{
  "model": "multi-label audio tagger",
  "dataset": "short read English sentences (LibriTTS-R)",
  "train_examples": 26041,
  "spec_augment": true,
  "layers": 12,
  "kernel_size": 15,
  "grad_clip": 5.0,
  "final_lr_fraction": 0.1,
  "warmup_steps": 640,
  "adamw_weight_decay_other_params": 0.05
}
Rows from block 3 of a small multi-label audio tagger, named by matrix and row number. Rows with one number belong to one neuron. Each number is 128 + 32 x the weight over its row's rms, rounded and kept within 0 to 255. All counts start at 0.
After each neuron's rows are labels from the 100 clips, of 14848, where the neuron reaches its largest size: "loudest" is the band of the loudest frequency at the time of the peak. Only what is clearly more common there than usual is listed. The data: short read English sentences (LibriTTS-R).
# gate: first MLP gate (model.blocks.3.ff1.gate.weight, 640x160), inputs 0-159
# fc1: first MLP up (model.blocks.3.ff1.fc1.weight, 640x160), inputs 0-159
# fc2: first MLP down (model.blocks.3.ff1.fc2.weight, 160x640, transposed), outputs 0-159

gate.11 [ 81 180 114 143 180 104 170 102 131 111 116 148 201 149 140 122  51 103 102 118 146 135 134 174 138 114 110 140 209 108  90  98  98 141 155 103 123 151 122 176 111  95 158 153 142 163 132 125  66 143 163  87  76 165 114 145 174 174 120 138 101 140 146 121 119 135 167 141  99  87 123 156 121  75 165 129 116 126 138  65 134 211 102 138 134  84  78 106 132 131 125 114 158 137 125 115 105 119 158  81 131  86 165  92 116 161 140 147 112  97  99 158 102 122 182 165 141  75 101 115  20 125 197 195 113  90 138  64 174 146 179 137 129  98 124 125 154 131 107 147 156 117  97 116  45 120 106 130 153 128 166 144 150  95 165 152 126 128 133 125]
fc1.11 [179  94 164 146  91 184  61 109 119 128 162 119  61  91 138 144 198 138 192 156 116 163 148  79 117 134 134  96  53 119 144 123 162 133 108 158 135 109 158  72 155 160  75 106 123 108 130 169 178 121 117 123 207  95 128 114  83 123 171 104 147 147 102 131 138 140 114 113 166 117  98 112 133 147  95 150 167 131 138 171 144  57 119 136 100 144 191 160 111 124  94 132 123 110 133  88 161 127 110 124 122 157  99 144 145 117  94  74 153 146 195  64 140 141  73  96 127 171 131 115 193 134 123  63 148 153 135 177 119  88  93 138 132 146 126 118  81  86 122 119 121 151 169 141 213  63 120 120 151 140  72 117  99 152 123 134 176 156 121 112]
fc2.11 [136  41 126 114  91 177 120 118 111 111 127  53 147 106 181 131 116 127 127  87 113 115 148 122 120  71 157 153  98 118 110 134 141 103 183 152 158  60 156 116 181 122  92 156 119 108 151 152 109  96 149 113 199 128 128 176 145 113 176 107 132  85 188 163 117 157  95  78 121 123 185 165 114 111  79 134 103 152  96 142 128  64 157 123 171 174 166 127 120 118 123 129 132  86 103 117 132 158 173 170 166 204 159  55 110 111 148 109 155 140 152 155 168 104 117  87  90 148 151 171 137 163 130 111  83 148 132 154 125 154 109  71 124 101 114 133 118 125 159 135  83 127 129  55 169 171 127 148 123 183 124 118  97 145 158 150  28 130 152 147]
loudest: 500 to 1000 Hz

gate.466 [157 147  83 120 113 191 155 171 118 149  76 140 197 122 101 133  67 117 142 119 120 119 124 113  74  80 111 133 138 180 142 166 157 114 153 127 117 205 127  81 144  84  46  91 138 124  84 127 127 149 137 186 155 103 174 137 105 100 152  98 107 138 102  91 162 139 125 123 159  94  69  99 118 164   0 148 183 116 129 145 107 154 109  92  77 146 116 101 149 110 152  94 102 120 133  61 127  90 111 111 134 167 126 143 101 137 127 152 133 161 164 152 120 106 119  99 126 178  88 162 109 108  75 158 120 153 190  90 126 126 153 134 112  82 154 130 108 124 127 185 158 152 145 124 104 114 148 138  94 122 182  84  93 150 165 146 133 111 174 151]
fc1.466 [ 92 153  76 107 131 103  87  87 110 124 156 114 107 134  98  84 173  98  72  82 167 140  93 179 148 207 195 146 146  88 140 107 140 114 143 133 105 154  91  94 109  94 140 135  95 149  95 119 152 151 171 135 105 150 129 115  86 186 135 136 114 135  71 120 139 113 120 110 116  80 177 106 102 175 226 116  91 146 108  96  85 174 176  87 145 152 100 132 109 159 207 133 128 119  87  78 115 133 122 114 148 112  99 142 119 118 156 102 157 100 146 109 103 165  96 174 107 115 142 161 161  91 108 115 135  98 166 186 131  91  60 156 144 182 122  92 135  98 156 145 142  85 146 111 181  77 120 204 107  86 143 169 135 153  88  97 134 113 125 147]
fc2.466 [ 96 108 148 166 126 113 153 186 136 120 166  56 134 156 129 161 190  93 117 146 158 182 184 121 129 167  90 130 102 119 138  83 130 160  92 142 126 172 101  51 196 158  61 119 100 138 128  49 129 110 194 100 124  76 153 149 131 106 120 135 151 144 142 141 145  79 161 150 160 147 154 117 136  86  89 177 110 113  66 116  84  98 142  90 129 123  79 109 125  86  82 182 149 161 108 146 140 202 137 124 102  70 130 152 120  96 172 107 124 135 152  84 115 196 121 139 128 134  68 152 102  55 123 128 133 194 170 115 169 108 140 141 113 148 107  87 103 147 126  99 159 130 164 117 172  88  91  90 121 132 141 152 104 147 140 114 111 115 154 106]
loudest: 1000 to 2000 Hz

gate.586 [185 125 146 125 102  71 112 106 148 184 109  90 130  95 130 122 199 152 123 101 177 149 110 112 106 136 136  97 123 117 170 134 162 138 103  66 149  94 164 123 117 141 116 100 144 110  96 126 168 148 172 139 131  71 185 109 123 117 135 152 144 151 166 143  98 153 109 110 124 115 137 166 124  79 142 138 144 117 154 154 188  73  99 108 155 117 149 111  59 164  85 191 142 119 185 119 146 110 198  96 137 168  88 168 194 116 167 113 124 150  91  81 125 145  92  71 134  87 150 137  90 152  86 140  99 124 141 127 206 208 136 105 129  77 104  84 141  70 152 139 133 127  84 168 121 101 151 111 173  85 101 118  78 173 134 131 205 115 120 146]
fc1.586 [126  90 154 139 144 125 164 147 122 111  73 111 128 105 122 118 191 112 115 130 158 131  95 127 119 130 128 121 139 210 164 158 150 184 136  81 165  84 126 114 136 147  65  82 124 140  71 154 213 143 107 173 139 101 194 145 109  72 125 148 165 136 211 104 124 106 105 121  90 145 145 126 141 162 148 137 131 101 121 177 124  84  71 138 120 133 170 118 121 101 115 130 158 118 129 140 129 109 140 131  96 134 113 138 103 127 196  80  74 127  62 142 110 176 117  93 166  87  69 186 158 164 150 130 126 180 125 122 145 140 120 141 120  85  74  96 166 129 167 119  84 150  94 185 156 147  94 101 162 106 121 121  45 183  79 111 170 163 158 121]
fc2.586 [166  99 171  71 127 131 111  97  90 154 156  39 113 125  90 120 161 147 148 121 167 128  82 126  81 181 151  80 116 151 138 106 129  94 104 158 146 139 170 140 133 141  67  72  82  98  81 171 132 125 190 121 140 126 179 111  89 147 154 159  87 172 181 125 131  99 143  90 119 131 152 116 115 148 224 101 168 145 139  96 130 161 144 141 111 120 149 124 100 107 142 211 144 123 124 165 143 160 115 133 135 146 166 109 161 150 111 110 121 153  68 116  84 144 171  90 122  65  76  94  79 162 146 148  62 139 212 151 123 173 139 173 113  92 162 186 120 136 102 117 124 155 146 123 120 129  84 124 139 117 133  90 145 171 125 112 158 134 164 174]
loudest: 1000 to 2000 Hz

gate.23 [153 107 147 115  79 149 160 135 116 103 130  98  69  42 175  71  92 143 158  87  95 144  52 133 131 150 169 114 163 144  90 110 131 131 171 145 129  85 166 157 159 143 148 114 150 151 130 164 146  75 190 200 118 135 103 128  44 111 102 107 165 144 145 153 137  97 124 125 103 118 130 126 129 162 139 139 159 118  76 145 166 154 107 126 158 134 173 163  72 131 115 128 157 151  70 138 175  71  67 120 132 186 102  76  88 176  83 123 134 113 153 149  75  76 107  94 175  92 127  95 143 110 140 174  69 150 184 124 102 109 101 146 137 165  88 140  99 165  75 156 154 133 132 138 137  83 136 131 141 112 168 143 154 149 114 121 191 118 135 112]
fc1.23 [ 84 168 127 116 192 107 112 124 138 110  70 125 125 126 195 155 144  86 129 162 130 143 157 142 123 137  89 146 113 159 155 176  84 159  77 132  92 179 100  80 137 135 120 151  66 128 154 157 133 145 117  69 138 138 195 121 162 152  99 139 111 127 163 102 124 127 187  66  60 155 105 116 168 148 102 119 147 188  88 132  70  90 124 159 146  94  60 117 134 158 114 168 133 161 126 104 152 208 166 157 198 100 164 103 164 179 132 122 164 140 116 132 123 171 149 123  99 185 175 159  72 113  77 127 110 133  92 105  95  78 136 187 155 125 108 100  98  91 152 111 150 141 145 121 108 101 129 107  91 101  81 163 120 113 109 150 181 117 101 145]
fc2.23 [ 97 137 170 107 110 129 103 116 194  78 146 149 110 128 154 139 133 133 139 176 113 148 102 106 117  88  71 216  80  70 203 160 171 162 100 146  92 190 111 155 122 148 140 121 171 153 104 105 152 129 120 131 106 142 148 138 179 141 164 132 125 119 146  84  78 116 140 127 126  92 185 129 136  83  89  80 157 102 121  85  69 136 111 112 145 150 131  92 165 103  84 167 153 214  80  90  87 131 167 101 130 130 123 135 120  88  96 134 125 172 160 120  87 158 123 143 146 107 179 183 202 110  88 146 124 168 146 103 177 136  84  88 178 107 115  94 137  92 137  71  95 112 129 174 136 163 140 117 128 106 105 185 117 177 124 124  99 111 154 155]
loudest: 250 to 500 Hz

gate.251 [146 150 203 102 114 135 162 127 157 147 112 177  52  89  95 114  87 120  98  77  78 123 102 155 113 154 106 151 118 168 149  80 163 148 102  83 136 157 101  79 215  89 131 114 125  86 118  58 154 171 124 192  91  92 145 150 160  90 126 138 116 168  90 117 111 142 188 144 172 194  78  88 123 127  93 151 106 116 154 136 169 152 165 130 111  77 139 120 135 104  66 149  99 162 122 147 154 128 101 149  69 117  83  85 148 133 200  81  97 120 142 106 112 147  91 157 135 123 164 169 138  93 159 136 122  97 183 139  95 135 113 109 127 117 121  72 150 131 133 164  70 157  97 107 123  91 157 109 120 100 116  80  92 123 129 117 140  79 166 111]
fc1.251 [148  77 103 164 160  97  92 105 124 126 130  95 149 102 157 168 134  74 133 174 128 110 133  87 166 125 158 125 148 151 130 150 156 142 134 119 163 114 111 173 100 169 122 184 157  82 130 135 162 102 154 164 217 169  96 143  78 137 185 111 131 146 148 125  90  85 102 116  87 131 156 150 206  81 147 127 101 173 168 167 118 121 139 121 129 161 117  96 141 180 113 145 193 113 104 127  75 142 183  76 185 186 116 162 151 143 125 147 137 117 127 107 147  94 139 117 115 136 143  55 129 163  49  92 122 164 119 174 125 150 121 194  62 122  62 173 103 132 112 166 169 167 101 122 150 170 133 177 163 142  91 126 113  87  99 119 129 154 101 117]
fc2.251 [172 120 162  88 178 102 119  54 160 151 172 113 175 117 179  59 167 101 152 221 140 173 115 107 116 139 162 211 139 142 112 109 120 156  95  86 163 189 100 147 103 143  88 153  97  87  70 109 134  71 166 120 136 102 133 150 114 179 110 138 118 152  63 137 126 145 170 113 119 107 106  82 152 158 127  69 121 150 128 155 116 135 127  88 130 145 110 128 127 127 142 149 166 130 133 102 120 105 124 110 146 119 128 212  87 131 107 199 160 153 131 117 100 171 126  84 133 108 107 135  92 150 136 194 125 133 106 118 115 131 116 105  89 156 164  62  60 180 126 142 155 114 148  83  99 101 121 105 133 206 135 136 130 159 124 135 128  65 144 144]
loudest: 500 to 1000 Hz; 250 to 500 Hz

gate.331 [149 171  82 128  67  95 148  79 126 134 104 126 134 128 113 151 145 177  76 131 109 107 113 178 105  61 132 128 119  95 141  86 123 214 143 126  84 119  73 127 155 129 130 148 125 150 154 128 150  60 140 118 154  51 165  95 105 125 120 152 187 148 135 103 116 111  66 104 156 154 124 137 151 131 162 118 152 116 103 158 104  64 133 118 134 143 160  67 105 129 119 137 112 132 156 126 136 153 125 160 135 127  46  95 148 106 110  87 112  75  97 151 109 122 188 115 137 107 184  94 129 170 109 151 158  82 103 163  88 114 111 131 121 104  59 112 155 170 196 151 187 105 103 142 179  76  72 132 115 160 145 117 111  55 124 136 176  97  99  78]
fc1.331 [143 111 122 140 170  95 194 123 153 168 100 134 139 136  85 165 155 166 127 111 113 122 157 126  96 124  27 132 156  86 149 183 119  70 104 106 183 120 116 170 169 122 173 108 109 148  83 109 138 156 206  64 115 180 123 146 112 103  71 132 151 128 123 127 116 148 118 139 153  98 172  92 123  61 104 141 200 134 168 118 164 179 140 137 128 131 168 131 151 145 113 114 112 127 139 119  75  96  65 113 143  98 134 132 104 153 111 100 117 140 166  80  85 201 168  69 155 117 111 187  66 140 131 103 162 115 126  85 168  94 175 123 112  98 148 130  77 173 114 164 125 159 109 130 123  98 201 109 129 134  80 106 142 164 154 117 123  90 134 141]
fc2.331 [142 144 124 100 153 125  64 142 136 126 157 141  97 150 138 121  99 151 157 174 164 156 126 153 130 147 124  85 148 139 121  68 117 123  39  92 133 163 134 131 119 128 156 136 188  89 111 110 140  96 149 162  95 154 170  77 190 154 115 107 146  92 139 106  98  91 152 165 125 109 134 111  94  80  97 117  65 158 141 155 121 121 151 146 131 119 118 116 117  63 204 176 128 105  95  92 195 161 210  96  99 103 136 134 126 154 104 165 130 143 139 125 101 138 107 137  76 225  79 140 122  77  80 121 164  89 157 136 116 169 118 119 157  87 159 145 119 160 163 128 167 192 127 100  86 120 156 167 122 139  82 172 105  78 148 119 103 201 109 104]
loudest: 250 to 500 Hz

gate.289 [150 115 136 105 137  84 165 160  83 122 123  67 145 105  98 116 113 121 142 133 188 102 132 174 160  91 136  98 143 132  97 101 114 162 148  42  88 138  81 148 160 117  80 156  71 115 195 130 143 177  85 125 128 114 113 136 149 169 150  93 150 112 128 188 175 101 153  70 192  79  89 156 158 168 198 106  99 193 108 105 105 130 130  91 141 123 103  80 141 149 130 126  82 159 171 165 130 142  77 123  86 165 137 113 115  84 100 145 107 133 128 172 176 116 180 139  81 136  40 120 112 157  75 106 156 124 156 100 100  96  65 115 139 116 199 166 122 122 124 141 137 166 135 124 110 136 126 105 122 132 106 144  83 109 181 136 105 113  87 138]
fc1.289 [128 106 207 148 112 116  82 121 141 106 135  87 104 121 141  96 143 125 132 108 178 103 124  95 114 123 174 161 125 163 149 143 183 163  77 162 135 134 140 119 118  98 146 118 149 153 130 109 124  87  75  88 162 156 157 159 143 112 155 154 117 150  71  90 155 153 108 172 144 113 134 117 225 147  63 141 149 145 194  94 112  99 154 192 102 119 132 143 184 189 114 177 127 135 134 105 119 176 131 187 153 129 145 111 180 133 138  77 147 148 113  99  66 105  99  64 172 162 160 121 159 130 140 110 104 130  53 173 178 134 154 136  99  93  98 115  85  61 172  82 136 149 103  83  81 110 118 133  98 164 138 124 193 155 144 141 145 160 113 110]
fc2.289 [129 140 130  93 150 195 164 159 122 143 175 145 121 104 153 112 154 119  79 162 117 131 128  91 141 158 198 173  77 152 102 143 169 127  97 119 195  73 101 133 178  85 151 154  89 150 179 148 117 166  92 133  59  71 120 129 176 155 147 125 120 123 195 136 153 146 151 102 126 110 145 137 158 127  60 151 114 170  47 130 121 122 123  88 133 119 132 174 119 122 148  98 177  87  96  94 161  93 167 152 157 123 130  80 118  84  93 158 100 118  78 141 115 133  68 122 106 124 102 111  70  93  91 118 146 173 146  98 132 129 181  97 116 134 135 156  78 135  85  89 120 113  97 103 117  80 184 171 109 155  90 107 118 146 118  75 167 133  90 193]
loudest: 500 to 1000 Hz

gate.319 [156 147 142 169 108 118  99 140 155 120 146 137 125  81 131 109 157 164 136  99 177 197 145 150 195  82  98  97 140 124 135  79 138 134 127 147 154 210 104 137 103  81 182 104  93 135  66 120 107 167 140 108 116 145  60 159 118 161 132 110  99 141 164 143  92 120 147  99 114 103 151 235 125 164  80 162  75 179 135 121 118  66 120 128 155 179 178 154 118 143 202 103 130 166 104 133 152 181 139  95 104 130  92 128 105 132 163 164 171 115 163 135 144  81 140 124 153 112 178 118 122 154  98 185 156 134 134  97 126  90 110 156 132 134 116 153 133 111 143 130 186  98  97 140 136  85 140 105 135  95 120  96  43 128 183 122 129 128  82  66]
fc1.319 [146 126 172 111  90  73 105 148 126 138 147 135 110 181 105 129 201 123 158  97  68  88 118 132 128 129 110 116 144 130  79 125  90  77 148 170 141 102 143 138 144 115 122 139 126 170 132 117 167 197 170 149 120 138 157 164 136 153  97 141 131 143 131 107 133  79 146 185 141 111 130 127 151 108 136 201 105 141  65 143 126 114 126  91 136  66 123 204  98 115  24 152 197 175 140 130 125  93 122 186  89 128 144 132 129 125 110 110  99 141 123  79 109 135 164  95  76 146 104 163 126 112  67  68 109 164 110 160 150 109 121 193 187  94 105 147 143 183 121 100 118  32 150  96 133 120 123 119 159 110 100 173 111  99 140 152 143 172 144 169]
fc2.319 [ 92 116  86 149 142 102 190 152 129 116 148 103 110  94 141 127 133 117 104 158  76 117  46  89 122 196 183 197 134 155 147 150 134 214  95 115 102 116 154 110 133 138 142 126 149 152  83  96 134   6 157 122 151  62  98 108 149  80 162  99 161 148 136 151 169  76 119 106 150 122  94 104 113 162 119 134 148  93 136 107 108 168 115 127 154 169 119  91 133 128 106 135 118 140 174 152 153 123 150 150 136 100 116 133 100 113 138 114 142 137 152 191 129  79 140 118 111 172 137 105 157 176 135 119  79 158 117 119 127 206 110 109  90  92  95  93  92 128 173  96  55 201 142  73 190 113 118 131 142 129 134 155 103 129 136  93 128  98 100 167]
loudest: 250 to 500 Hz

gate.147 [ 84 171 172 102 161 142 115 167 146 125  42 139 110  90 156 113 132 170 128 139  56 119 151 103  77 165  93 121 169  95 125 103 173 125 103 138 161 151 171 135 121  96 134 182 137 127 154 166  88 180 126 116 100 165  94 150 157 183 151  90 104 107  99 112 147  93 147 148 117  99 147 154 119 142  98 120 134 176 119 139 117 114 108  82  89 103 145 152 106 117 135 159 106 156 135  62 139 124  89 165  93 143 105 160 115 164 148 149 116  86 142 125 148 141  80 169 150  66 146 140 134 144  77 147 141  94 105 148  75 212 142  90 155 122 127  41 102 104 165 108 120 110 120  95  99 178 158 119 125 165 146 178  91 179  48 195 135 178 156 104]
fc1.147 [183  42 105 119 122  88 178 153 135 147 140 145 188 116  86  94 137 174 134 161 146 111 153  63 126 105 142 179  83 114  96 210 136 134 153 157 128  83  59 112 153 101 131 130 162  99 117 138 109 205 174 165  93  90 112 143 139 138 131 133  93 198 154 133 117 182  88 147  82 121 138 125  82 125  87 107 147 148 151 146 116 148  99 105 131 140  92 147 172  93 136 160 109 200 117 143 146 127 136 111 136 132  90 137  98 130 170 123  74 150 151 129  99 107  32  78 163 147 182  60  86 106 192 113 144 126 126 118 159 130 142 144 125 148 125 167  99 118 127 116  91 162 147 102 166 101 143  67 154 137 130 124 143 153 120 131  91  87 108 171]
fc2.147 [149 137 183 112  81 126 107 153 138 147 104  99  67 140 104 122  82 170 130 127  81  71 149  58  78 159  94 147 132 131 154 153 115 121 184 176  94  78 151 141 136 142 168 170 132 131  89  99 205 171 129 132 164 162 202 120 120 164 123 188  92 127 152 110 128  58 117 161  97 141 177 157 112  79 162 126 126  98  65 127  61 124 142 201 138 127 120 148 124 157 118 128 153 106 116 140 115 167 123  52 157 124 125 166 120 123  53  84 183 177 159 101 105 106 145 157  86 144  86 135  88 183 156 169 149 135 154 100  77 119 151  95 152 126 116 120 133 102 134 108 164 137 149 131 112 127 100 157 133  70 158 168 148 156 148 135 143 109 126 148]
loudest: 250 to 500 Hz

gate.563 [125  81 117 150 165 119 117 102 148 168 148 224 145 171 142  81  76  85 118 176 155  90 145 130 141 123 110  95 122 100 132  99 129 113 152  94 107 134 159 184 134 141 111 104 182 143 164 133 155  97 114 122 166 105 139 169 125 103 183 194 102 104 162 172 119 206 169 181 116 168 144 118 136 122 193 157 129 161 106  79 132 108 136 129 139 173 138 104 133 139  95  78  98  97 121 118 122 129 179 103 173  79 146 139 184 149  98 125  94 113 163  40  79 102 127  82 108 145 121 139  89  53  84 154 104 114 164  62  97 170 136 123 111  89  77 140  95 127  92  95 124 118  96 147 155  81 112 122 118 157 146 107 140 162 184 105 131 105 100 132]
fc1.563 [112  83 162  69 124 127  70 149 150 111  88 136 120 184 175  57 169 114 193 108 120 120  74 148 108 130 108 160 144 106  89  71  99 106 112 168 144 169 129 145 164 112 116  98 179 165 158 150 131 112 139  74  86 117 110  79  68  84  95 112 177 114 181 138 156 188 168 162 116 185 117 129  67 173 173 101 107  93 149  93 133  90 172 115 139 158 171  75  85 126 148 126 119 107 119 163 136 168 187 141 157  97 148  93 193 172 118 155  99 140 131 115  86 123 112  78 117 142 154 148 144 149 157 128  79 186 144 127  72 138 131 148 107  85  98 181 147 149 102 113 131 103 121 107 172 115 126 145 139 138 156 143  79 162 176 154 138 124 123 140]
fc2.563 [119 144 138 114  66 145  96 110 109 142 187 154  79 137 100 127 141  98 172  71  66 101  62 173 159 121 159 119 143 170 179  84 113 139 128  92 137 114 103  97 125 125 143 138 179  96  96 106 131  81 140  85  98 149 117 165 124  92 146 123 124 148 174 143 136 138 102  70 154 171 150 143  80 134 133 128 137 184 120 132 164  53  75 133 132 154 113 138 151 127 163 125  95 153  84  93  96 114 102 111 151 120 184 164  73 106  84 182 149 122 110 154 143 161 103 101 100 108 179  84 169 138 148  97 162 144 119 151 136 164 123 109 118 148  89  99 214 101 144 174 125 222  90 187 124 100 119 172 185 142 173 111 168 130 131 178 126 136 107  98]
loudest: 250 to 500 Hz

gate.497 [ 99 183 145 139 102  92 112  94 159 134 156  68 109  83 140  84 124 141 113 142 132 164 157 158 113  84  99 146 129 157 134 204  93 122 133 152 113 173 144 112 144  72 148 167 159 152  91 130  74 133 150 149 151  75 163 133 125 148 102 143 160 167 119  79 157 154  79 121 124  75 105  68 119 128 142 134 101 153  79  77  47 139 107 107 150  99 114 107 195 139 134 167 146 190  91 118  97 114  94 107 138  91 128 134  79 110 189 180 122  81 133  86  76 139 111 130 171 169 173 171 111 156 132 158 108 127 198  68 120  74 150 114 124 154  83  95 150  95 137 164 160 110 100  97 100 165 122  82 138 138 137 132 166 124 200 127 118 151  91 149]
fc1.497 [106 109 130 122 137 122  91 137 129 145 165 133  97  99 164  88 141  96 102 203 102 155 147 108 135 106  85 181 133 136 174 209 154  71 140 117 149 144  97 187  83  92 115 123 115 146  47 148 136 152 178 147 143 134 161 120  76 117 130 188 134 153 139 153 147 152  89 124  73 105 155  71 125 167 221 115 163 137 131 125  99 118 124 163 149 151  90 127 170 102 107 171 141 136 107  99 102 112 159 148 166 108 126 143 126  97 172 133 152 108 161 119 118 156  74 126  89 187 108 164 146 143 110  96 138 144 199 106 134 107 108 173 156 104  91 124 137 113 172 157 181 174 191 179  75 143 106  94 124  70 120 112 188 107 157 113 116 134 102 187]
fc2.497 [120 107 134 113  92 162 123 100 184  95 162 116 188 128 142 150  78 102 120 175 179 104 144  84  97 120 166 142 110 130 158 138 118 171  94  99 148 171 118  87 117 199 181 192  87 179 126 117 123 153 174 120 127  68  78 139 158 137 121 120 117 189 143 139 102 107 130 128 110 135 123 166 162 125 155 105 126 174 112 115 106 149 108  83 150 168  71 116 124 142 125 140 161 182 139 174  92 150 103  22 111 170 128 112 152 122 105  81 107 148 189 118 102 134 105 113 115  71 117 164  72 104  94 142 163 136 178  88 119  97 174 120 104 117 145 134 109 115 141 107 161  38 151 147 152  47 172 131 172 145 163 148 124  94 106  95 132 163 117 122]
loudest: 1000 to 2000 Hz

gate.604 [113 116 134 121  89 119  98 158 100 138 207 120 146 119  90 166 117 146 120 136 132 128  92  94 151 111  87  98 126  91  85  85 115  97 111 128 120 159 143 100 124 152  84 169 138 130 186 112 152 136 109 143 124 137 142 166 246 101 136 131 129 149 189  93 158  81 103 137 134 173  80 122 137 146 137 126 188 104 127 129  96 110  87 145 117  99 144  65 112 101 104  86 118 134 104 163 144 128 149 135 135 106 170 152 104 112 195  70  85  92 115 148 163 108 104  96 153 144 106 142 128 122 131 176 120  55 140 168  76 162 177 105 202  76 110 143 163 180 160 157 121 120 140 147 120 117 175 159 151  53 125  85  86 134  58 108  82  90  78 131]
fc1.604 [129 105 138 135 168  77  76 156 125 192 115  86  48  96 128 125 173 162  91 111 128  95 163 145 135  80 135  89 103 109  85 150 130 142 132 139 155  96 157 116 130 129 151 118 131 151 170 122 129 122 172 191 124 105  95 151 140 115 138  92 123 159 107 109 135 120  70 156 151 189 162  88 111 120  87 110 182 154 129 158 121  72 126 122 146  99  97  89 151 127  64 120 120  67 121 114 145 117  75 161 131 159 104 146 136 145 177 138 105 177 151 123 163 144 108  54 160 163 160 107  93  59 162 145 149 156 127  97 100 167 135 156 173 107 147 170 171 152 166 114 109 119 156 160  87  82 112 201 172  92  91 141 116 184 210 112 134  79 121 170]
fc2.604 [152 119  95 144 116 110  46 161 143 138 162 161  81  77 134  65  64  74 129 122 118 109 124 103 169 145 164 152  77 129 117 148 186 103 118 137  82 200  67 114  98 141  37 114 137 164 136  98 151 139 165 102 139 126 111 127  67 136 124 146 120 116 148 103 114 132 111 192 164 109 163 175 132 182 120 106 155 110 102 153  80  81 152 153  91  93 191 134 147 143 117 107 116 158 150 175 132 161 117 148  94  95 150 117 130  94 123  79 102 151 169 169 124 143 117 123 100  75 186 167 162 128 123 125 130 116  81 109 114 145 115 150 139 154 181 132 165 144  81 116  60 149  90 124 183 110 172 136  96  74  97 179 138 120 106 162 111 161 102  95]
loudest: 250 to 500 Hz

gate.369 [ 94 142 186 114 125 149 169  85 136  98 109 183 152 104 113  97  54 149 102 141 132 115  98 126 110 187 151 150 182 139 157  99 111 115 148 124 164 157 123  65 132  69  92 146 117  99 136  97  92  77 153 113 126 174  72 167 187 132 121 132 149 164 127 111 129 199 125 151 142 136 133 123 159 154 162 101 139 132 162 104 179  96 116 197  99 147  86 111 142 214 105 169  87 132 130 151 108 210 130 106 109 131 104 147 115 161 128 147  90 129 159  96 122 112 121 113 123 152 132  76 145  71 149 112 103 159 103 128 159  97 100 138 148  88  75  88 162 127  70 177 188  83 117 138  98 146 152 189 194 106 140 138 164  96 160 100  84 163 129 150]
fc1.369 [191 123 100 141 115 142 143 134 139 105 125 104 160 147 125 146 123  78 203  81 109 107 143 135 113  71 158  92 109  88  77 128 162 147  96 113 110 176 154 243 108 182 151 125 173  89 155 121 153 108 177 110 112 181  94 100 146 125 106 202 130 107 136 135 132  81 167  78  80 128 104 150 173 150 202 148 207 137  82 124  89 119  84 129 155 132 111 119 115 110 118 184 136 113 132 137  92 111 133 127 163  72 115 135 128 191 116 145 118 102 123 160 118 139 110 125 180 110 121 196 132 107 161 122 141 124 110  95 127 121 120  74 162 156 135 181 116 171 122 112 134 158 121 125 127 161  62  84  67 127  81 167  82 132 116 123 174 121 160 113]
fc2.369 [117 146 159  85 148  89 141 110  92 126 108 149 156 133 129 103 163 107 120 112 148 154 105  68  98 123 139 145 124 193  86 155 130 143 100 126 103 145 139 191 145 155 100 142 179 153  99 102 147 157 100  81 135 130 133  92  55 135 101  93 147 170 118 100 151 136 145 147 144  96 165 124 113 135 111  99 104  32 116 119  86  64  90 109 136 124 169 195  66 120 159 149 110  99 144 127  91 177 124  74 109 100 158  88 142 101 163 171 143 119 106 137 100 140 103 160 120 105 150 153 179 148 127 115 163  90 109 110 121 187 143 161 158 143 198 164 148 123 183  48 134 163 198 115 164  79 139 128  84 118  84  87 191 116 109 131  79 142 173  83]
loudest: 500 to 1000 Hz

gate.280 [ 98 144 165 124 100 144 155 115 109  84 118 116 141 137 151 148 107 107 160  83 204 102 154  99 156 154 139 140 130  92 127 121 136 131 113  92 114 142 114 139 122 137  50 152 118 117 170 174  97  89 101  97 142 108  87 122 157  94 117 147 127 115 161 155 164 184 112 137 160 148 124  99 139 176 158 145 160  97 136 114  72 180 160 195 140 189 105  78 114 116 193  83 115 154 169 154 145 145 132 131 138 134 105  67 123 148 141  82 140  91 149 141 150 114  74 104 167  96 254 130  99 122 133 103 134 131 152 141  74 121 157 186 167 156  94 117 111 117 167 132 131  92 161  44 136 171 113 110  69 194 122 109 128  85 129 125 169  73  93  99]
fc1.280 [135 124 144 112 125  76 127 120 135 106 154 130  81 175 134 156 158 135 159 132 127 124  75 135 128 135 122 180 124  82 174 109 152 147 113  95 107  98 140 153 118 178 102 154  81  84 172 123 100 125  66 140 160 102 116 150 106  89 136 142  85 132 151 159 209  60  83 176 120 115  97 106 150 175 187 163  97 113 142  76  90 161 123 165 188 172 166 120 142 117 123 103 155 141 140 150 133  90 171  36 120  11 163 117 151 102 106 109  97 156 164 140 119  95 120 108 117 106 224 111 107 131  74 119 177 153  96 170 120 115 113 170 168 115 119  76 115 114 157 109 116 152 136  89 185 136 158 135  92 139 146 122 109 128 130 106 140 133  86 127]
fc2.280 [182 116  90  90 139  86  71 160 185 114 122 121 174 161 117 118 198 149 153 141 140 104 136 149 113  85 149 135 110  91 180 152 144 139 140  50 116 137  96 122  84 174 158 165 130 126 113  33  91  77 136  60 121 109 154 165 111 187 169 176 128 124 121 109 125 185 176 158 128 121 158 128 111 147  98 132 165 118 106 108  83  52 153 139 127  61 110 155 158  77 130 130 108 105 103 116 155 117  76 161 111  87 125 149 105  88  66 102 151 103 172 156 107  89 117 104 158 160 132 140 135 107 204 132 183 141  63 147 156 111 176 111 123 150 139 145 103 147 127 107 110 110 131 100 147  82 115 155 107 142 146 129  90 104 127 149 180 181 119 113]
loudest: 250 to 500 Hz